From a checkpoint of a small self-supervised image encoder.
Model: 4.16M parameters, 48-pixel images, arch resnet, norm batchnorm, activation elu, depths [2, 2, 3, 2].
Training: muon at rate 0.01, 22200 steps.
Data: trained on crops of objects in photos (Visual Genome), 92.0 epochs.
Rows from block 3 of a small self-supervised image encoder, named by matrix and row number. Rows with one number belong to one channel. Each number is 500 + 40 x the weight over its row's rms, rounded and kept within 0 to 999. All counts start at 0. Numbers have three digits each.
After each channel's rows are labels from the 100 images, of 14848, where the channel reaches its highest value: "patch colour" is the nearest of a few named colours to the mean colour under the peak; "peak at" is the part of the image that holds the peak. Only what is clearly more common there than usual is listed. The data: crops of objects in photos (Visual Genome).
# convs0: first 3x3 conv (model.blocks.3.convs.0.weight, 80x80x3x3, each kernel summed), inputs 40-79
# convs1: second 3x3 conv (model.blocks.3.convs.1.weight, 80x80x3x3, transposed, each kernel summed), outputs 40-79

convs0.22:402531509463539507538494466505482549533415506484460519529471471496510473476522532548453481409572503410468470529492515518
convs1.22:432497530515499501494480511480506504504537495501474463505423501546504472513486497497498494322520532466476474535495489511
patch colour: white; pink
peak at: top centre

convs0.3:552427508510533497512501413414494510603441469513534455501468584508491496470493463555503488549541533558521581430508472531
convs1.3:552505510530558509502454519499479503518610492520489460407587527460473523513512539513481499579502498482521484457532509392
patch colour: white; pink
peak at: bottom left

convs0.74:527560419531503552514505456495499510524501501518476516523513476454496495507469477508357470510507474537423492509482419439
convs1.74:524551501531509477449517522505474485518480490473561528469486562519521611461475523577622415487508530519534487532505489546
patch colour: black
peak at: bottom right

convs0.33:512428483550456432401502464523509509557594467492452525516501551507543561446476579455512546508469496459517497488494517508
convs1.33:454483498420486524451533594458491538551471457487567469500574535510503450486524521434451510515475548457531449519553502590
patch colour: black
peak at: top centre

convs0.12:516549451447477460436493559495528485462473520419546549488470611476488547479546514530515427486512559537552448499512428466
convs1.12:532491474506487514420495470513471479523461452444598481523486520463491423521528533548468481432498471456464504476499519443
patch colour: white
peak at: bottom left

convs0.42:452407491486455438492434469479474496601508526543445523472424426464477508493497493471477460484524427514421579504413517506
convs1.42:507413529403485520526508525498548500480629505501535503466476535594486525484488496535433570510522564553503550494492490534
patch colour: black
peak at: top right

convs0.15:513475465588501501450537497528510488468583436419456538491536575538530513495521540464535340502467535458530494498489492467
convs1.15:487448510475508467492516501453533495513517455444479499497536528527511515519483487511560354497501503467536503489495485542
patch colour: black
peak at: bottom left

convs0.67:489535407530516482507489577501596487562499367509487534501509560493508530476539536458515514500507524521529472475508535437
convs1.67:473495460420533499470489508497560491507509545499532473455521498511508551455532387477468530498531519425508449517526545591
patch colour: black
peak at: bottom centre

convs0.71:461537386501498430534431519579526529515494432471504512459528406451522525579484512495518427484528463459487533475425516515
convs1.71:493576475513516576512521501500562561427486504509521503519498549506537552507496539535501407503562601504482548510496517489
patch colour: pink
peak at: bottom right

convs0.52:490499450536482466486450499473568552436533524499517477560464423531498519351486499485519514519460501507435514486474504529
convs1.52:482473528473491511471517536463486550454456485513516466519536480517487548424521497542549450502521542544393482464528510511
patch colour: black
peak at: bottom right

convs0.40:584485529565479547510486497479551489501449525480445507553428534479477513492499577500453528546511551458494441488521438523
convs1.40:449511578521519499501449453501488465500527505474385521516474555552488499508481521582520486487456415478468448487495466510
patch colour: white
peak at: top right

convs0.64:480501477484476531484460502545503543436562527526492497535418558516455525510531523522467523369535562493548430494457443484
convs1.64:492561477500489429459504456441513494492538544479564432521482503519504419494466489522520479457483445493469465506557535479
patch colour: black
peak at: top left

convs0.10:445491547524454570517498504536416527510473471494484380499512475549446452479537544450516498383527562518548492491569497555
convs1.10:465589515466479587509542446454596527490474546514508591458507519499625537525511529490471478519485523495489470497534522531
patch colour: white
peak at: middle right

convs0.51:543467475531491487499576526437415538513515475467442528515477452519506557500464571515495463434477465546512508453493446476
convs1.51:506493489520447495537458479552506518480470466460478544517513556516515507497559530472578462613507559547523544547439528510
patch colour: pink
peak at: bottom left

convs0.32:539482457458441499502485540536494507413516465480501492466514515523539519537516471506567460411493455501529510518467548466
convs1.32:579444517532449482501442530498535483519486505539557504438466541493502477506530507542504630467482528487524499503488498462
patch colour: white
peak at: top centre

convs0.25:550478413451506518476509469443501529519448472504474514516504517485482575388477446492475477542493505551537515540498483386
convs1.25:461482514547522508477461579521524534546564476437468559493458517614466466503504499515510546453511527513481445465457475474
patch colour: pink
peak at: bottom right

convs0.48:524478420456518495528498538569486480482494519501336503531466539504479540510506502413505375483516478538490550457514499489
convs1.48:477515520521521475503505486508490490493512399556363500471501530482520453480514507393482472609481515519480521512487505474
patch colour: white; pink
peak at: bottom right