Weights of a small self-supervised image encoder.
Model: 4.16M parameters, arch resnet, norm batchnorm, activation elu, widths [48, 80, 144, 256].
Training: 22200 steps, batches of 256.
Data: 61751 training examples, 92.0 epochs.
Rows from block 2, named by matrix and row number. Each number is 500 + 50 x the weight over its row's rms, rounded and kept within 0 to 999. All counts start at 0. Numbers have three digits each. After the name is the row's rms in percent of the matrix's.
# short0: shortcut pointwise conv, stride 2 (model.blocks.2.short.0.weight, 80x48x1x1), inputs 0-15
short0.0 089:445409546496498528541499514469508493539443493489
short0.1 122:463404461590479529515521562452572476528526537482
short0.2 077:571537467448432548449496458496492467376458471600
short0.3 084:498411676512534520519543522499535478437497527423
short0.4 100:435460437500532453512499583503589528481539512486
short0.5 104:491574413508527473489498517534444450508544500544
short0.6 097:411427512511513463525506550525493412416445504521
short0.7 109:529570475503468427498511517354482367428487473474
short0.8 109:468486356523573540439479493461514611486530479496
short0.9 099:558561440470487341506497560434548592562461466541
short0.10 097:520527529403404481406494460505542457533547462554
short0.11 110:516470497459497435528551476391529418503531470490
short0.12 107:507476564448507527554427507541485505447412501439
short0.13 083:489448659524501495533521517529495585514499517491
short0.14 100:500453610475450530492451470507498522488481474495
short0.15 121:460508475402506534534497620535508549496510578502
short0.16 101:454501555484513498479495454453537555546482491464
short0.17 111:500498512413496515462590427497507566463506457447
short0.18 136:512503452521528540362486520500511524458485496517
short0.19 082:524457511429416432495519517491484352448498505545
short0.20 097:522670418465486442504467489512535417400492491496
short0.21 097:484397510520517538506509506503467531398522500517
short0.22 101:485489521481479480480549448491468603459523466539
short0.23 082:455402571521479439486488477430495431495538473489
short0.24 115:553508502558492441421516378448517445507534395512
short0.25 105:488386608517509453550539519529560566580524527495
short0.26 086:513490559400440433497488472525513430534514487526
short0.27 107:608514511529483527528495503528518508499459513531
short0.28 110:565528537414489496404503386478457619469499366478
short0.29 116:528504534532517484510429447558490533480478488480
short0.30 110:505401610514491581490499486472447524444436475440
short0.31 093:545487564445534497547524443554473608526475495495
short0.32 102:506568411483508581518515485506429380527496512363
short0.33 099:667497469527525571524445475481451518505340462469
short0.34 094:584662357525513449514486525516475445473450504563
short0.35 091:584442596479525540475482430543510471502441423562
short0.36 082:567334557498494459463514502490479478478444506482
short0.37 104:497521569516500562450507525446503405684529506398
short0.38 097:502518527464501499462491562470418464394489482370
short0.39 091:502579451465474581466547487478443362506504508476
short0.40 102:551421603476483434511489497489491505290459492516
short0.41 088:482646424493513500506543496511496582556486499502
short0.42 110:589475488569559545436475450459533505501416459526
short0.43 086:503520579520516572505495546501487413520524518463
short0.44 081:488537466481487603484539488586422380591484489534
short0.45 079:558589436493495553495518494469505554504433481542
short0.46 097:510497447482497606575471520518502539602482573481
short0.47 103:525477443512507523522482520548539442583526562564
short0.48 088:484538484427404502443523532497507510522541488509
short0.49 097:435504491445488473499494566523563463555576519503
short0.50 081:493465502402335444496529476484515469529507507508
short0.51 092:471481464429453497452502479484513451508613484488
short0.52 099:525474518504489468554533460479552483527362456533
short0.53 089:566475563476462521501479454481552451509477477477
short0.54 089:509528491483511442470472532475529676514503471465
short0.55 094:471415553521510433497481497519555610402513499441
short0.56 127:468390477503481490488525447519540620589479488655
short0.57 118:614638443505498488503500505514509512475509491559
short0.58 099:473555461509534467488507540521515483682528523549
short0.59 082:474548431545520528561514580487464515525475562590
short0.60 131:487520483491535513563704492501513494491530565540
short0.61 092:521529285508485442492486507484541464521422490526
short0.62 099:487599469488489471489469498442502502621528479530
short0.63 102:470570550486485503492502505519519513470506512500
short0.64 110:544454461583594476545490445486550568544467457506
short0.65 103:484534496523472455537468495435522422533515515449
short0.66 096:529499463460506494538582490527492417488492526602
short0.67 098:454589464482482464498489457484559628351499471636
short0.68 091:579468528488486422476558483516488501448454481574
short0.69 084:484477547527459462491465474501575707486492492514
short0.70 109:534434619520496527489484543497441470604503495452
short0.71 114:507479552423403502438534548582497584488496543502
short0.72 095:489492566495449402537493496573500438460530507489
short0.73 085:523381681500485544515508475543490510388533502493
short0.74 100:512534400498456489462493506377475484468442446516
short0.75 122:529401581501498471526454535569501523473515529528
short0.76 086:436663445513478487498490540507548539580543520491
short0.77 091:467586499489470542477505506479498490463449473500
short0.78 090:571540473454462542441460468446483378511432441481
short0.79 121:529589484489519404492493490514519448545489499501